From a checkpoint of a small image classifier.
Model: 3.96M parameters, 32-pixel images, arch vit, norm rmsnorm, activation gelu, layers 10, width 160.
Training: muon at rate 0.0039, batches of 256, held-out accuracy 74%.
Rows from block 3, named by matrix and row number. Rows with one number belong to one neuron. Each number is 200 + 20 x the weight over its row's rms, rounded and kept within 0 to 999. All counts start at 0.
# fc1: MLP up (model.blocks.3.mlp.fc1.weight, 960x160), inputs 0-159
# fc2: MLP down (model.blocks.3.mlp.fc2.weight, 160x960, transposed), outputs 0-159
fc1.35,185,219,205,210,198,172,188,179,194,198,213,188,230,194,180,238,196,197,188,181,194,224,190,245,188,227,224,203,200,193,218,172,198,241,190,222,204,221,160,214,188,173,219,177,171,198,195,205,221,209,162,194,238,225,182,203,233,174,186,222,251,226,202,172,178,208,188,167,200,211,188,215,184,186,228,215,189,203,189,191,163,186,214,216,239,197,213,174,200,202,222,201,169,187,199,217,157,179,178,175,176,208,191,191,209,206,204,204,199,182,202,165,204,200,202,193,223,172,199,196,195,188,195,176,199,219,244,197,160,176,209,171,213,203,207,191,213,202,183,183,197,195,173,209,232,190,162,217,203,225,194,210,203,175,199,201,213,190,140,173
fc2.35,190,202,237,218,164,218,195,207,223,197,186,209,161,254,199,159,185,214,175,190,186,191,188,180,196,212,229,208,197,221,203,239,189,209,199,193,196,207,189,203,223,183,213,200,168,242,181,209,199,179,211,193,195,217,181,203,165,150,197,194,193,226,221,197,196,183,212,195,157,202,210,220,209,213,186,202,188,191,200,205,171,188,176,184,167,191,200,188,191,151,234,185,209,201,173,162,218,233,174,196,221,197,162,191,206,205,180,210,221,193,189,195,199,208,188,214,197,253,185,188,181,200,182,196,203,222,198,198,194,175,191,190,232,197,211,157,214,222,177,194,220,220,187,187,216,185,215,201,163,238,182,207,246,162,180,188,184,204,197,215
fc1.36,218,202,169,181,190,208,245,181,207,221,196,249,206,211,215,208,204,158,180,210,234,250,206,192,191,214,204,200,222,228,208,183,232,186,215,200,215,204,228,212,237,198,200,222,197,191,185,189,176,179,215,203,216,204,186,204,220,209,156,236,184,184,185,219,209,219,191,203,208,208,204,211,183,200,204,207,197,194,198,156,222,207,169,220,211,166,177,190,190,202,215,189,183,187,183,216,177,178,214,213,170,237,185,177,188,218,226,195,203,218,226,204,224,188,205,186,234,193,213,163,197,254,198,209,226,223,168,219,230,231,199,197,224,212,217,214,177,203,189,206,182,175,192,191,202,199,196,212,223,142,209,225,184,186,220,215,213,176,231,216
fc2.36,217,175,175,180,228,202,217,172,160,209,200,202,229,191,166,197,169,178,160,204,208,193,174,239,195,191,153,182,211,186,202,199,198,193,192,189,196,209,190,184,223,204,193,200,197,167,209,181,210,201,186,197,170,232,201,184,193,163,208,210,233,194,210,195,184,191,183,186,232,192,184,195,199,183,225,216,190,167,188,174,210,190,206,215,187,228,148,200,187,211,209,216,186,206,157,195,194,237,219,219,206,197,195,185,192,190,220,199,177,208,202,207,195,202,194,201,163,191,188,225,224,184,269,203,241,225,212,185,174,213,189,218,161,176,206,205,221,188,192,204,189,167,181,161,201,166,224,196,165,211,188,187,205,199,233,200,187,170,190,225
fc1.37,192,198,193,211,162,197,208,180,205,217,203,203,205,173,184,236,226,182,195,196,184,211,152,174,224,203,203,190,206,180,194,206,201,198,206,194,226,226,172,254,221,171,208,194,220,226,174,245,171,216,197,222,205,190,222,217,222,208,204,222,183,193,186,186,198,227,163,212,191,202,236,189,174,187,194,186,188,208,209,198,167,182,178,217,207,206,221,221,205,179,182,215,220,197,204,187,178,196,213,187,180,191,189,197,210,179,200,205,217,192,210,201,174,157,227,242,250,203,174,216,154,219,202,227,202,179,220,204,210,177,207,205,166,210,220,159,246,216,233,209,221,174,207,228,217,192,168,183,225,183,204,191,214,182,173,183,206,191,188,183
fc2.37,214,232,217,185,187,234,198,205,159,225,211,189,182,184,210,190,201,188,237,211,219,208,206,216,164,194,207,235,202,218,205,202,171,167,213,198,202,196,198,172,173,185,171,185,200,185,204,179,191,174,204,221,204,208,184,205,220,179,214,171,189,200,179,231,205,190,216,214,187,198,182,180,234,216,200,182,212,197,219,205,234,157,199,188,196,178,200,229,200,204,190,193,179,183,180,194,164,207,192,190,184,221,204,243,181,214,227,235,214,205,169,199,232,179,205,200,213,224,231,175,219,227,208,202,178,190,228,193,159,184,194,230,205,209,173,223,161,204,188,207,196,218,142,215,209,171,231,218,171,226,218,247,189,202,211,217,187,182,223,214
fc1.38,231,195,207,231,182,213,186,203,235,193,234,207,204,205,235,213,207,210,215,203,184,219,214,185,215,173,209,209,185,161,203,238,192,203,213,187,203,198,209,207,202,194,209,176,218,188,171,205,147,181,201,195,208,203,227,194,180,197,193,218,194,205,180,197,219,199,165,210,172,187,166,215,179,210,182,192,216,184,188,228,232,183,188,178,168,183,184,225,207,167,223,170,191,198,206,191,160,207,184,189,158,229,197,181,208,166,211,224,228,233,206,177,253,201,174,196,184,216,223,186,227,207,190,240,222,180,214,175,194,180,201,188,209,212,182,212,219,202,189,177,210,199,227,265,210,203,201,197,184,194,206,180,173,193,171,240,194,219,198,180
fc2.38,190,240,200,186,196,231,174,246,226,182,202,213,199,198,179,208,225,193,196,167,230,226,191,187,183,191,140,236,201,220,228,185,188,186,181,198,233,190,216,220,229,193,203,206,178,208,205,206,237,235,206,194,213,209,156,208,212,228,199,183,207,168,187,215,199,200,187,208,202,228,226,197,183,172,201,209,206,202,201,213,220,208,228,189,213,203,233,210,203,235,184,204,210,169,190,189,251,218,218,189,217,186,189,209,182,199,207,218,211,239,207,162,179,209,180,210,205,198,169,179,182,169,204,187,200,198,179,207,186,205,204,245,190,202,210,172,208,195,208,192,209,258,175,149,205,205,180,194,222,198,205,210,215,198,233,207,187,225,220,206
fc1.39,219,210,237,200,206,195,198,207,208,202,242,194,233,169,209,208,178,204,159,180,172,174,199,175,216,186,188,231,213,191,235,215,216,199,233,192,193,177,227,220,170,205,206,199,195,196,227,221,140,183,200,218,233,172,190,193,213,204,186,208,192,213,179,219,187,179,207,213,166,176,201,245,181,181,199,196,217,192,199,204,214,213,191,211,193,176,223,242,152,210,184,215,240,167,194,179,201,201,213,184,175,209,209,203,186,179,198,194,196,154,210,198,225,185,205,223,198,218,168,192,219,192,216,227,226,184,156,208,183,202,185,201,211,176,204,196,206,208,174,196,221,190,201,207,213,198,184,194,204,230,201,234,212,260,200,212,231,202,206,220
fc2.39,183,197,173,246,226,186,171,203,199,201,200,200,218,202,195,192,184,211,199,216,198,161,217,184,169,222,161,194,211,231,205,176,184,260,184,207,187,188,186,205,219,236,168,170,202,200,242,214,196,210,201,207,194,251,207,217,214,216,194,207,167,165,179,212,205,206,225,195,207,199,203,215,235,230,162,216,224,188,193,218,193,226,199,185,221,203,188,208,204,183,195,189,223,215,197,177,186,208,207,184,194,200,200,171,168,220,193,188,199,233,204,203,197,168,217,186,172,176,206,212,217,210,232,208,210,205,216,213,192,180,161,195,201,183,202,189,223,189,165,180,213,208,208,230,211,222,181,205,179,150,196,233,223,206,234,202,172,242,171,200
fc1.40,191,194,187,210,231,171,185,189,187,182,211,195,184,177,239,192,197,193,172,233,178,211,199,236,199,196,184,196,199,195,183,190,214,202,202,190,246,198,207,232,191,164,187,207,218,188,210,239,188,161,240,219,222,227,186,216,177,181,207,248,201,178,186,200,239,189,206,206,190,224,188,216,190,208,216,188,197,226,204,181,206,221,181,213,188,185,200,187,167,204,217,203,186,164,175,195,194,192,215,197,205,188,201,196,238,173,166,194,193,214,229,206,147,223,212,155,189,165,186,207,202,213,190,202,230,177,209,192,209,178,226,215,212,155,222,164,237,228,219,166,202,178,194,200,218,198,189,186,238,196,188,210,196,180,215,217,205,191,193,231
fc2.40,216,178,179,178,211,194,211,191,219,216,212,184,181,199,217,178,198,204,218,216,213,203,230,171,188,182,191,178,232,188,187,162,203,241,212,200,206,204,215,182,207,187,216,215,216,209,192,189,178,213,199,173,230,244,237,179,192,191,216,198,183,197,184,189,186,233,206,197,188,214,218,218,198,189,218,220,183,249,199,182,227,192,193,191,204,169,227,194,219,167,215,214,216,233,210,188,189,201,233,160,188,188,167,198,200,204,219,201,201,205,231,213,232,244,167,195,195,234,202,209,176,174,216,160,201,211,191,228,209,202,172,234,194,202,165,195,167,180,207,211,200,164,221,169,221,217,170,210,235,227,208,190,183,217,173,162,193,191,176,187
fc1.41,212,203,222,210,197,202,210,189,208,158,208,210,215,183,196,210,199,187,181,174,183,211,199,211,172,187,191,208,223,197,214,192,207,188,198,218,176,233,202,198,190,197,232,197,215,177,161,190,213,226,195,208,188,166,150,215,200,208,212,205,207,231,175,175,260,221,207,215,196,227,220,208,191,226,192,225,220,213,179,220,181,181,192,198,206,207,204,214,205,240,217,190,183,179,199,173,203,166,152,215,221,197,165,183,192,139,206,196,193,218,199,207,171,205,235,185,169,200,181,206,223,157,190,218,205,192,224,215,196,205,185,183,177,210,182,198,193,200,200,192,176,194,189,174,198,177,228,205,186,227,222,164,215,223,213,162,194,238,147,196
fc2.41,193,201,181,214,193,229,185,218,184,228,224,221,203,214,192,215,208,238,213,241,186,220,192,177,236,218,144,216,190,217,178,192,202,219,206,203,193,207,203,160,196,200,209,193,222,199,215,196,168,179,201,212,213,178,174,171,230,205,166,169,191,204,194,212,189,212,183,200,239,238,219,184,183,182,214,204,159,191,236,187,204,229,192,143,206,235,191,185,245,176,204,209,195,228,207,195,197,238,191,198,242,192,233,175,212,204,202,206,219,188,186,230,171,212,179,183,210,227,203,213,217,204,196,188,197,190,200,187,196,252,204,197,165,217,212,202,212,234,206,199,188,187,196,191,192,221,203,229,179,209,204,181,206,216,171,175,204,213,188,223
fc1.42,185,224,219,195,208,197,188,184,167,212,194,212,210,223,195,197,184,185,205,170,158,214,218,223,226,196,197,237,170,199,229,196,210,217,222,180,210,244,206,164,196,184,198,232,248,188,223,217,186,177,226,199,227,229,219,205,262,205,223,222,186,200,200,196,199,181,214,220,190,180,193,216,195,186,188,239,175,189,174,190,245,234,170,215,148,182,206,226,205,197,202,219,197,226,195,196,181,215,232,176,196,206,210,205,174,192,211,192,160,201,184,201,178,149,222,198,173,205,196,217,216,198,212,158,231,197,194,194,198,197,182,215,203,214,202,223,182,183,176,221,177,183,189,213,210,214,198,225,184,179,187,197,229,199,177,203,190,191,195,201
fc2.42,148,215,165,200,199,182,201,193,232,200,212,191,163,194,169,236,157,229,168,223,187,233,223,184,195,233,181,190,198,205,168,212,219,208,203,185,195,198,181,204,184,188,162,202,213,243,224,224,202,206,194,243,204,213,193,178,214,213,206,213,195,213,187,221,228,216,209,179,210,208,212,211,206,237,190,207,220,171,159,202,188,205,219,186,182,198,226,186,203,196,197,228,223,175,227,206,227,201,206,200,214,175,204,200,211,204,165,229,210,196,187,181,241,213,230,185,204,198,182,237,170,199,176,224,196,165,198,192,192,197,211,206,203,175,204,213,227,191,222,185,217,162,194,213,231,160,208,212,187,228,171,230,201,191,229,187,188,211,198,187
fc1.43,200,228,212,191,236,234,189,196,211,190,152,178,203,210,203,209,193,218,185,212,183,212,205,234,253,181,192,185,172,211,190,201,227,183,209,208,225,211,211,166,203,175,219,221,191,215,202,222,184,212,224,216,192,224,239,198,209,202,229,208,224,213,201,246,201,216,192,196,233,139,208,195,185,189,225,178,186,210,192,202,198,192,205,161,196,203,232,204,180,189,193,232,194,171,190,204,193,173,195,221,170,197,212,208,162,205,221,201,168,198,203,187,175,186,238,213,151,205,185,193,159,187,197,222,189,180,245,189,193,224,170,218,191,191,203,165,237,217,187,192,209,187,210,189,214,201,174,185,218,186,201,211,191,186,191,195,230,209,186,170
fc2.43,222,227,208,245,195,178,240,176,201,220,218,199,221,211,185,181,208,203,218,212,169,204,220,206,205,186,186,200,184,203,185,196,198,177,169,234,181,218,178,160,193,238,200,191,182,211,228,204,172,250,196,208,204,193,219,209,224,235,198,228,172,193,225,217,181,227,205,210,186,204,198,217,206,225,177,229,206,220,162,168,226,208,204,197,173,236,195,186,169,203,199,218,161,196,211,156,189,180,205,215,204,199,204,159,211,193,193,198,206,195,186,196,223,238,231,221,206,222,194,214,171,177,200,194,200,205,151,224,188,202,196,181,175,189,178,205,188,207,206,218,226,208,176,234,206,179,211,215,164,225,215,188,179,206,203,219,174,205,171,220
fc1.44,197,223,199,250,191,155,231,182,203,223,187,216,198,227,185,192,187,211,202,232,211,202,179,178,215,199,216,195,205,162,188,191,169,162,197,201,210,198,206,204,209,190,209,209,209,200,205,195,199,181,201,205,222,233,198,217,170,198,186,202,181,222,171,201,215,182,196,187,195,212,199,179,214,158,166,186,184,224,223,202,188,229,192,186,188,191,210,155,191,190,168,178,221,186,180,195,178,205,221,223,175,208,171,187,206,155,200,216,198,206,211,191,197,163,223,185,165,179,189,203,199,180,213,206,200,189,202,163,200,203,166,182,166,207,205,184,209,216,221,223,239,208,224,230,188,181,194,217,216,216,184,227,169,137,170,213,203,203,190,146
fc2.44,167,154,218,217,213,203,203,204,220,197,212,180,200,187,181,204,204,204,210,217,210,232,205,238,203,157,174,226,203,208,185,205,186,224,148,220,219,193,172,207,203,197,177,223,193,192,204,195,229,200,190,209,164,181,205,228,151,206,196,185,228,182,236,212,176,178,218,220,166,188,223,183,210,198,189,211,206,187,179,220,188,203,200,202,197,197,190,229,205,195,238,188,199,196,184,195,191,245,192,212,205,198,201,218,187,205,185,214,185,172,162,229,174,207,223,202,189,204,221,217,147,202,223,227,190,176,159,204,192,207,173,206,229,179,186,225,232,194,190,186,228,211,171,220,251,196,194,186,206,187,206,194,223,217,189,201,195,205,227,245
fc1.45,196,248,178,192,213,207,163,197,210,212,177,198,195,232,197,215,210,176,159,207,164,149,188,213,193,159,192,194,188,196,205,214,203,232,204,162,210,184,222,199,138,192,206,218,232,182,209,192,171,172,158,216,216,226,189,202,211,208,199,231,237,221,217,200,174,190,201,178,225,166,213,202,175,243,193,205,198,235,206,163,221,197,204,182,171,224,213,196,215,194,213,192,186,222,166,200,210,218,201,198,171,194,164,190,199,228,182,167,183,223,198,219,183,186,201,238,188,205,208,207,183,227,206,221,195,203,222,201,199,205,185,237,201,187,203,187,210,196,228,179,206,216,206,211,211,214,193,215,228,185,199,184,205,180,202,225,172,182,212,178
fc2.45,181,208,192,181,218,189,213,197,202,166,191,175,217,194,215,222,178,182,183,180,217,240,177,180,191,203,214,226,197,200,171,202,224,210,236,244,215,194,235,190,221,189,206,172,228,165,213,169,220,214,203,178,199,194,206,223,216,204,168,140,173,176,191,193,205,206,168,201,205,201,213,182,229,211,164,182,176,207,173,196,220,213,180,226,188,166,206,194,211,165,187,210,241,215,182,195,224,208,195,205,183,206,206,205,196,191,239,210,215,188,166,217,168,188,206,187,233,199,194,148,197,215,222,227,195,201,174,207,211,215,201,182,226,186,182,201,212,195,218,161,208,175,188,182,208,208,171,162,170,219,230,221,200,198,199,186,221,197,210,183
fc1.46,198,167,178,197,187,158,211,174,198,189,210,174,214,184,198,235,170,186,185,212,207,174,225,202,259,217,204,178,201,197,184,187,173,226,192,213,214,196,200,217,210,173,186,191,208,208,192,232,181,235,205,228,224,191,157,201,191,173,223,213,179,206,198,225,192,181,191,207,200,213,179,173,208,195,202,218,188,244,189,214,227,174,177,224,165,223,213,190,184,191,173,180,183,220,209,204,181,179,174,196,165,228,218,186,207,207,178,220,199,170,230,197,172,213,194,189,204,187,202,217,211,209,203,199,225,210,222,225,181,153,169,204,169,230,183,178,217,187,231,201,228,194,195,166,164,178,211,211,203,225,216,206,226,231,217,199,189,195,190,173
fc2.46,233,214,199,207,190,204,185,205,175,211,197,223,187,214,183,181,215,200,224,218,232,173,190,205,192,168,205,183,202,175,196,237,224,181,213,212,181,170,213,203,224,245,185,252,186,196,198,238,190,193,228,185,207,172,186,186,201,197,209,176,210,218,187,223,186,198,161,222,207,237,212,208,192,210,180,190,217,187,231,192,226,194,194,172,225,220,202,232,188,190,170,177,180,168,160,226,216,223,210,165,204,182,229,182,190,213,204,197,192,200,212,218,185,227,221,196,218,216,187,203,202,229,206,202,193,213,198,220,205,194,200,215,211,190,195,248,153,215,195,225,190,163,209,204,208,176,217,195,171,188,174,225,233,223,229,186,205,245,227,183
fc1.47,190,196,229,194,162,199,248,146,231,173,201,243,177,209,209,179,199,173,184,205,165,183,191,182,187,153,191,157,203,208,180,237,203,217,242,194,213,208,216,202,202,212,204,194,196,227,173,213,196,206,188,195,264,203,197,219,180,178,210,205,169,200,232,193,207,233,223,236,215,179,187,213,216,212,208,213,189,192,197,231,203,192,204,181,210,207,184,200,218,180,188,232,212,202,212,171,193,215,175,190,205,194,211,159,193,189,218,170,206,180,185,192,218,171,186,176,185,222,227,198,226,202,198,213,208,187,184,195,194,178,228,205,221,209,210,170,215,216,199,229,182,169,192,176,236,195,240,211,183,227,202,190,203,190,180,204,182,198,208,197
fc2.47,238,196,208,188,199,229,203,166,209,206,200,201,203,199,166,169,259,206,217,235,203,227,182,165,188,204,212,211,209,195,214,157,170,178,183,211,207,184,211,190,177,190,223,212,213,188,220,204,203,199,161,198,187,154,226,151,175,216,215,169,210,206,198,176,172,215,219,213,176,161,190,201,215,191,189,193,194,195,190,201,222,213,212,177,199,207,192,202,154,204,188,206,186,211,216,168,187,174,188,187,213,194,225,211,197,218,187,223,184,161,172,180,215,194,183,212,194,236,205,192,225,190,207,219,168,203,220,190,189,221,189,213,206,200,194,197,201,215,201,203,187,225,190,221,199,205,200,172,211,184,169,175,179,156,254,205,235,178,165,189
fc1.48,181,228,183,195,176,217,191,154,195,187,188,195,181,208,186,216,205,197,179,192,186,214,222,196,187,199,208,189,191,234,197,185,195,174,167,190,178,189,204,220,185,199,207,195,201,195,196,204,196,188,152,177,207,207,212,232,204,205,216,204,189,159,214,175,197,189,156,192,246,230,206,184,184,229,164,204,217,216,197,200,180,182,181,183,204,168,221,221,190,193,214,217,211,208,216,211,225,185,232,159,207,226,156,199,184,269,182,201,164,208,222,183,182,196,184,201,202,243,192,229,169,215,215,233,220,205,194,207,184,190,197,194,238,201,197,215,233,206,218,181,229,211,210,183,226,222,219,207,181,230,192,194,171,241,211,193,190,190,192,172
fc2.48,192,197,204,210,211,204,160,220,182,202,225,226,213,225,162,189,207,202,197,178,210,202,174,231,214,200,210,231,183,200,207,199,224,192,225,218,170,212,188,153,230,167,223,249,208,200,213,203,199,199,243,210,203,246,200,210,198,234,186,180,210,223,207,201,209,174,213,197,189,228,211,229,201,199,192,146,212,219,214,223,196,192,211,214,179,208,184,189,229,173,204,185,212,187,222,200,201,173,201,232,192,173,196,197,196,211,224,148,187,200,208,213,185,218,181,177,184,189,210,159,231,200,222,201,199,209,192,229,197,245,222,219,173,180,173,198,174,189,214,222,170,220,204,236,220,182,183,169,221,206,220,189,198,185,191,190,195,184,232,212
fc1.49,198,209,194,191,198,192,160,193,205,182,185,226,188,228,174,204,197,200,189,174,216,207,183,198,218,158,213,214,156,179,210,188,233,224,234,182,219,181,219,182,188,221,211,178,180,181,213,228,177,204,183,202,210,214,215,166,226,198,184,216,192,214,179,172,216,181,205,183,181,172,248,201,155,194,173,207,157,223,183,201,193,185,211,203,194,197,205,216,203,167,217,203,201,182,214,214,183,210,224,222,199,195,206,216,174,222,210,182,245,201,200,155,198,228,193,211,203,225,233,198,190,222,247,215,185,199,196,205,169,171,223,201,243,187,174,198,212,170,192,216,200,204,200,216,204,186,224,201,162,181,194,175,240,209,184,171,167,208,209,207
fc2.49,178,191,222,162,196,173,227,219,192,190,186,142,178,203,208,180,147,205,220,207,147,197,238,206,203,220,196,227,192,237,187,152,202,221,187,178,199,194,183,202,209,192,214,207,206,189,189,191,216,185,206,183,212,176,182,206,229,198,181,170,201,195,222,228,167,197,217,228,168,211,211,222,165,175,195,202,206,201,188,208,206,219,187,191,179,218,174,216,206,207,198,234,229,161,178,200,201,207,210,229,153,195,228,227,217,192,148,219,195,216,204,203,195,214,188,208,200,211,193,222,204,196,231,207,225,171,175,178,176,189,208,201,197,190,184,203,161,189,184,168,211,163,207,187,203,185,203,186,208,220,195,210,207,209,240,203,208,202,186,215
fc1.50,189,225,172,198,166,202,187,205,198,203,192,222,197,166,152,226,177,194,208,189,177,192,211,197,205,218,206,171,179,195,179,183,176,216,208,179,213,182,199,205,207,173,180,195,190,162,201,217,222,201,181,193,203,225,176,196,186,207,197,152,199,196,242,221,225,175,198,215,208,196,197,201,227,227,180,233,215,221,179,215,242,199,254,194,199,195,229,217,196,192,215,193,212,184,217,192,223,175,203,163,171,196,206,217,199,188,195,206,221,172,213,210,203,191,223,186,175,168,181,218,163,182,188,191,172,164,151,210,200,185,198,231,168,217,223,231,210,242,205,198,164,221,203,178,178,197,199,200,237,205,163,194,200,218,217,188,221,190,199,198
fc2.50,220,226,214,173,220,185,184,210,249,149,162,178,193,229,212,202,203,195,211,202,232,196,213,183,228,217,219,217,213,222,218,218,219,213,182,171,220,202,204,211,202,217,155,203,212,200,230,205,190,231,197,178,178,195,182,202,219,194,224,217,197,206,231,182,161,188,173,207,218,185,238,186,211,171,176,198,180,216,215,227,193,216,185,211,186,195,137,186,212,216,174,206,214,211,185,174,201,191,198,179,220,197,173,183,224,163,188,192,195,205,187,186,179,190,182,220,197,197,232,231,190,196,184,175,209,229,207,186,214,199,190,169,197,201,183,198,224,206,227,140,176,167,192,205,203,183,177,159,172,196,187,186,190,208,213,214,197,193,191,190
fc1.51,198,207,198,171,225,205,236,197,202,217,239,193,221,187,222,209,212,175,215,202,174,217,220,179,233,191,192,208,198,196,182,193,219,195,174,230,217,223,202,184,185,182,146,194,181,204,238,203,231,174,213,223,225,177,227,206,220,194,199,215,200,191,167,204,193,202,199,216,190,207,209,246,201,195,222,182,182,172,188,173,169,161,205,227,187,197,177,189,198,212,195,186,218,166,199,226,171,229,211,199,177,196,230,225,207,203,197,171,227,185,206,198,201,236,204,171,157,189,182,182,207,183,176,193,196,179,196,233,171,184,217,191,199,208,212,214,174,175,194,185,179,178,162,217,170,173,166,199,192,189,209,239,219,191,196,189,181,158,174,200
fc2.51,182,191,226,177,167,209,171,192,193,188,169,194,202,212,193,189,208,164,216,224,181,208,216,191,172,225,200,192,178,187,170,199,236,196,200,210,206,171,203,212,210,192,207,188,204,211,196,227,194,191,216,176,175,242,159,198,213,193,194,211,207,155,196,193,259,194,224,215,191,184,191,212,168,182,178,235,193,201,195,198,176,189,217,220,219,191,208,225,217,152,230,198,196,176,202,193,183,197,200,224,192,170,201,175,192,203,191,212,229,199,173,206,139,205,220,190,228,260,196,177,189,193,187,211,215,193,229,221,212,192,200,186,201,195,224,205,211,192,190,236,196,214,194,217,197,251,227,198,202,203,192,180,214,211,230,177,212,229,224,171
fc1.52,197,182,163,206,189,206,192,240,185,149,144,191,177,204,222,243,222,213,210,178,200,210,209,231,205,222,183,195,191,194,223,201,171,188,190,201,191,222,179,207,202,231,183,171,206,192,156,194,236,186,217,203,157,198,187,223,188,199,218,198,224,194,222,203,201,220,214,242,234,190,208,216,157,201,173,169,202,212,242,188,224,201,209,190,227,209,187,175,206,224,213,170,206,204,205,168,202,194,185,227,221,206,213,176,257,219,238,189,219,238,239,238,187,227,204,192,207,216,198,216,203,207,184,199,206,197,203,185,221,221,192,183,212,223,201,202,219,165,210,201,199,180,209,211,205,197,208,186,204,185,202,191,220,191,214,203,228,196,178,199
fc2.52,210,202,193,206,201,185,184,212,218,179,185,223,221,163,192,213,231,207,220,221,167,177,204,237,167,201,199,179,182,223,163,207,165,210,211,209,196,178,222,203,199,239,221,218,248,193,173,190,169,240,194,167,189,178,201,212,213,175,176,173,189,173,202,206,206,185,242,239,203,228,184,202,195,184,204,206,192,193,187,216,192,223,217,159,193,209,181,176,205,191,214,183,205,189,203,202,194,199,213,196,181,160,209,206,196,171,212,247,191,237,217,202,191,195,215,187,215,213,228,157,191,203,232,226,191,196,222,220,220,202,173,201,216,216,186,228,197,198,199,191,220,185,226,173,182,189,208,226,186,208,185,174,183,177,192,201,185,182,189,141
fc1.53,218,199,219,222,252,172,193,204,230,193,192,208,214,203,217,185,170,164,183,180,214,155,200,215,214,191,199,156,169,184,192,192,224,211,199,194,171,189,209,202,203,182,223,234,211,170,208,203,153,197,194,199,187,232,198,166,193,187,151,205,203,217,207,189,222,173,208,193,217,182,180,196,236,159,185,218,201,201,182,181,213,205,227,195,177,210,209,222,209,198,198,188,210,199,168,186,205,215,184,205,175,215,217,220,185,176,222,209,190,190,182,209,196,156,224,234,196,193,148,194,217,214,181,214,189,199,246,226,178,195,198,208,185,170,192,184,205,200,202,218,252,197,187,187,221,185,169,229,193,185,192,200,220,189,201,185,221,210,241,202
fc2.53,180,209,205,216,198,205,219,193,185,190,188,231,219,225,185,208,234,201,183,195,181,189,192,222,200,200,187,204,218,199,200,220,180,260,191,210,202,221,212,189,223,183,186,178,227,164,179,148,198,195,224,204,228,176,205,219,229,204,185,191,234,204,178,219,223,202,182,213,171,191,174,181,147,240,198,221,193,217,224,165,215,215,189,187,210,214,193,181,228,197,194,211,216,211,193,195,198,202,208,184,189,184,189,181,212,172,198,210,204,168,177,157,214,203,195,198,172,224,189,208,209,212,204,214,173,199,184,199,207,200,205,235,205,248,222,172,203,175,195,177,183,194,200,208,200,217,188,233,205,178,193,209,242,208,264,234,207,183,162,178
fc1.54,194,207,211,189,168,202,205,204,223,180,178,211,194,223,195,212,172,190,171,210,194,157,158,223,204,222,199,217,194,206,197,242,216,181,203,210,185,202,162,208,213,201,218,204,203,184,187,183,201,218,174,221,226,166,193,232,214,178,196,173,208,172,230,229,197,183,188,196,179,166,200,202,240,225,188,194,212,215,223,247,192,221,180,198,205,151,214,234,192,192,179,176,213,181,198,186,222,197,197,209,233,228,191,227,192,178,188,230,202,199,217,178,207,197,205,200,228,178,217,201,161,211,188,221,208,179,186,186,192,192,187,209,214,199,206,184,260,201,204,182,208,186,240,196,209,213,204,203,177,172,247,223,149,187,201,216,212,224,185,210
fc2.54,200,180,206,231,232,203,186,198,232,214,200,176,209,209,205,227,255,188,199,175,190,228,176,205,141,188,220,217,205,209,186,185,175,216,173,196,211,215,215,191,170,186,208,201,215,198,181,165,180,226,216,199,200,182,209,176,202,195,218,192,184,211,204,228,192,226,207,170,202,192,177,241,211,188,215,184,196,199,195,214,166,201,205,191,225,213,225,162,194,181,219,190,188,151,182,183,197,195,207,213,177,200,172,200,173,240,208,165,190,197,216,177,191,227,165,202,217,187,203,226,209,209,240,195,201,188,193,172,239,223,213,147,195,229,200,199,206,187,212,171,210,157,192,217,183,213,226,206,237,193,200,213,213,203,211,169,209,194,221,192
fc1.55,180,181,218,176,211,199,202,187,194,220,206,208,210,228,190,215,190,255,205,205,202,169,186,193,212,179,239,214,216,215,188,196,200,226,235,198,192,202,161,207,174,173,195,209,215,213,206,193,183,175,200,237,212,195,168,214,206,213,214,214,233,201,195,194,196,249,201,187,217,232,214,183,195,193,221,192,205,198,180,177,245,201,203,173,197,213,222,221,177,201,214,161,216,189,179,210,156,210,176,210,159,242,198,181,212,212,208,137,199,198,206,237,201,196,198,199,225,224,185,196,189,207,216,203,191,197,182,231,200,208,200,181,207,187,213,168,201,172,206,206,221,178,243,212,177,196,187,180,179,171,235,195,185,221,188,231,193,211,152,207
fc2.55,205,177,209,176,217,198,207,193,186,169,202,218,177,197,188,207,224,183,231,185,206,213,188,226,224,230,179,184,202,205,209,184,209,190,193,177,212,183,204,187,234,234,204,207,177,169,194,203,208,192,190,181,204,168,184,228,168,183,215,240,179,201,175,178,194,233,174,207,224,188,237,216,203,189,181,220,219,196,204,183,220,188,169,217,204,198,207,182,209,203,199,226,193,167,226,185,240,198,210,190,194,216,200,145,209,142,232,202,186,188,217,207,161,191,192,203,207,195,211,191,227,164,234,175,202,209,170,192,221,197,169,188,209,213,191,214,206,217,167,241,227,212,219,175,230,193,205,196,215,224,175,216,188,189,220,228,222,153,204,206
fc1.56,219,207,178,190,202,186,233,194,228,208,208,241,231,214,206,194,183,176,162,203,201,213,197,220,172,203,208,182,206,218,187,199,182,195,225,222,220,151,167,214,162,163,204,202,188,162,211,168,193,207,163,194,214,207,229,180,159,214,196,195,185,211,191,186,158,177,197,187,201,248,179,235,197,214,212,217,217,190,205,197,216,195,159,197,181,207,201,202,184,215,177,199,194,186,169,228,187,184,205,202,209,200,169,180,224,227,209,216,175,191,181,169,217,199,199,193,194,208,213,152,205,209,206,205,230,199,240,196,194,208,196,172,188,169,239,175,190,187,184,170,242,176,203,201,232,213,199,219,193,205,229,198,201,219,207,171,206,185,225,211
fc2.56,190,213,211,224,190,169,224,190,211,167,220,165,192,188,201,176,217,234,235,226,181,231,186,192,209,207,216,171,198,217,162,216,205,187,225,153,214,199,208,209,188,204,205,206,205,215,206,187,202,179,184,205,187,186,233,215,199,215,208,195,240,190,190,208,190,211,184,186,184,172,204,180,209,191,184,225,210,213,219,179,178,199,168,205,186,220,199,190,179,180,226,181,199,218,174,187,216,240,185,178,244,160,177,211,200,239,172,214,225,185,184,181,202,208,199,209,195,222,212,227,174,191,164,203,222,169,156,174,193,207,169,194,191,208,201,191,209,215,164,188,183,203,254,204,213,167,174,184,235,196,221,247,212,206,199,205,203,204,195,213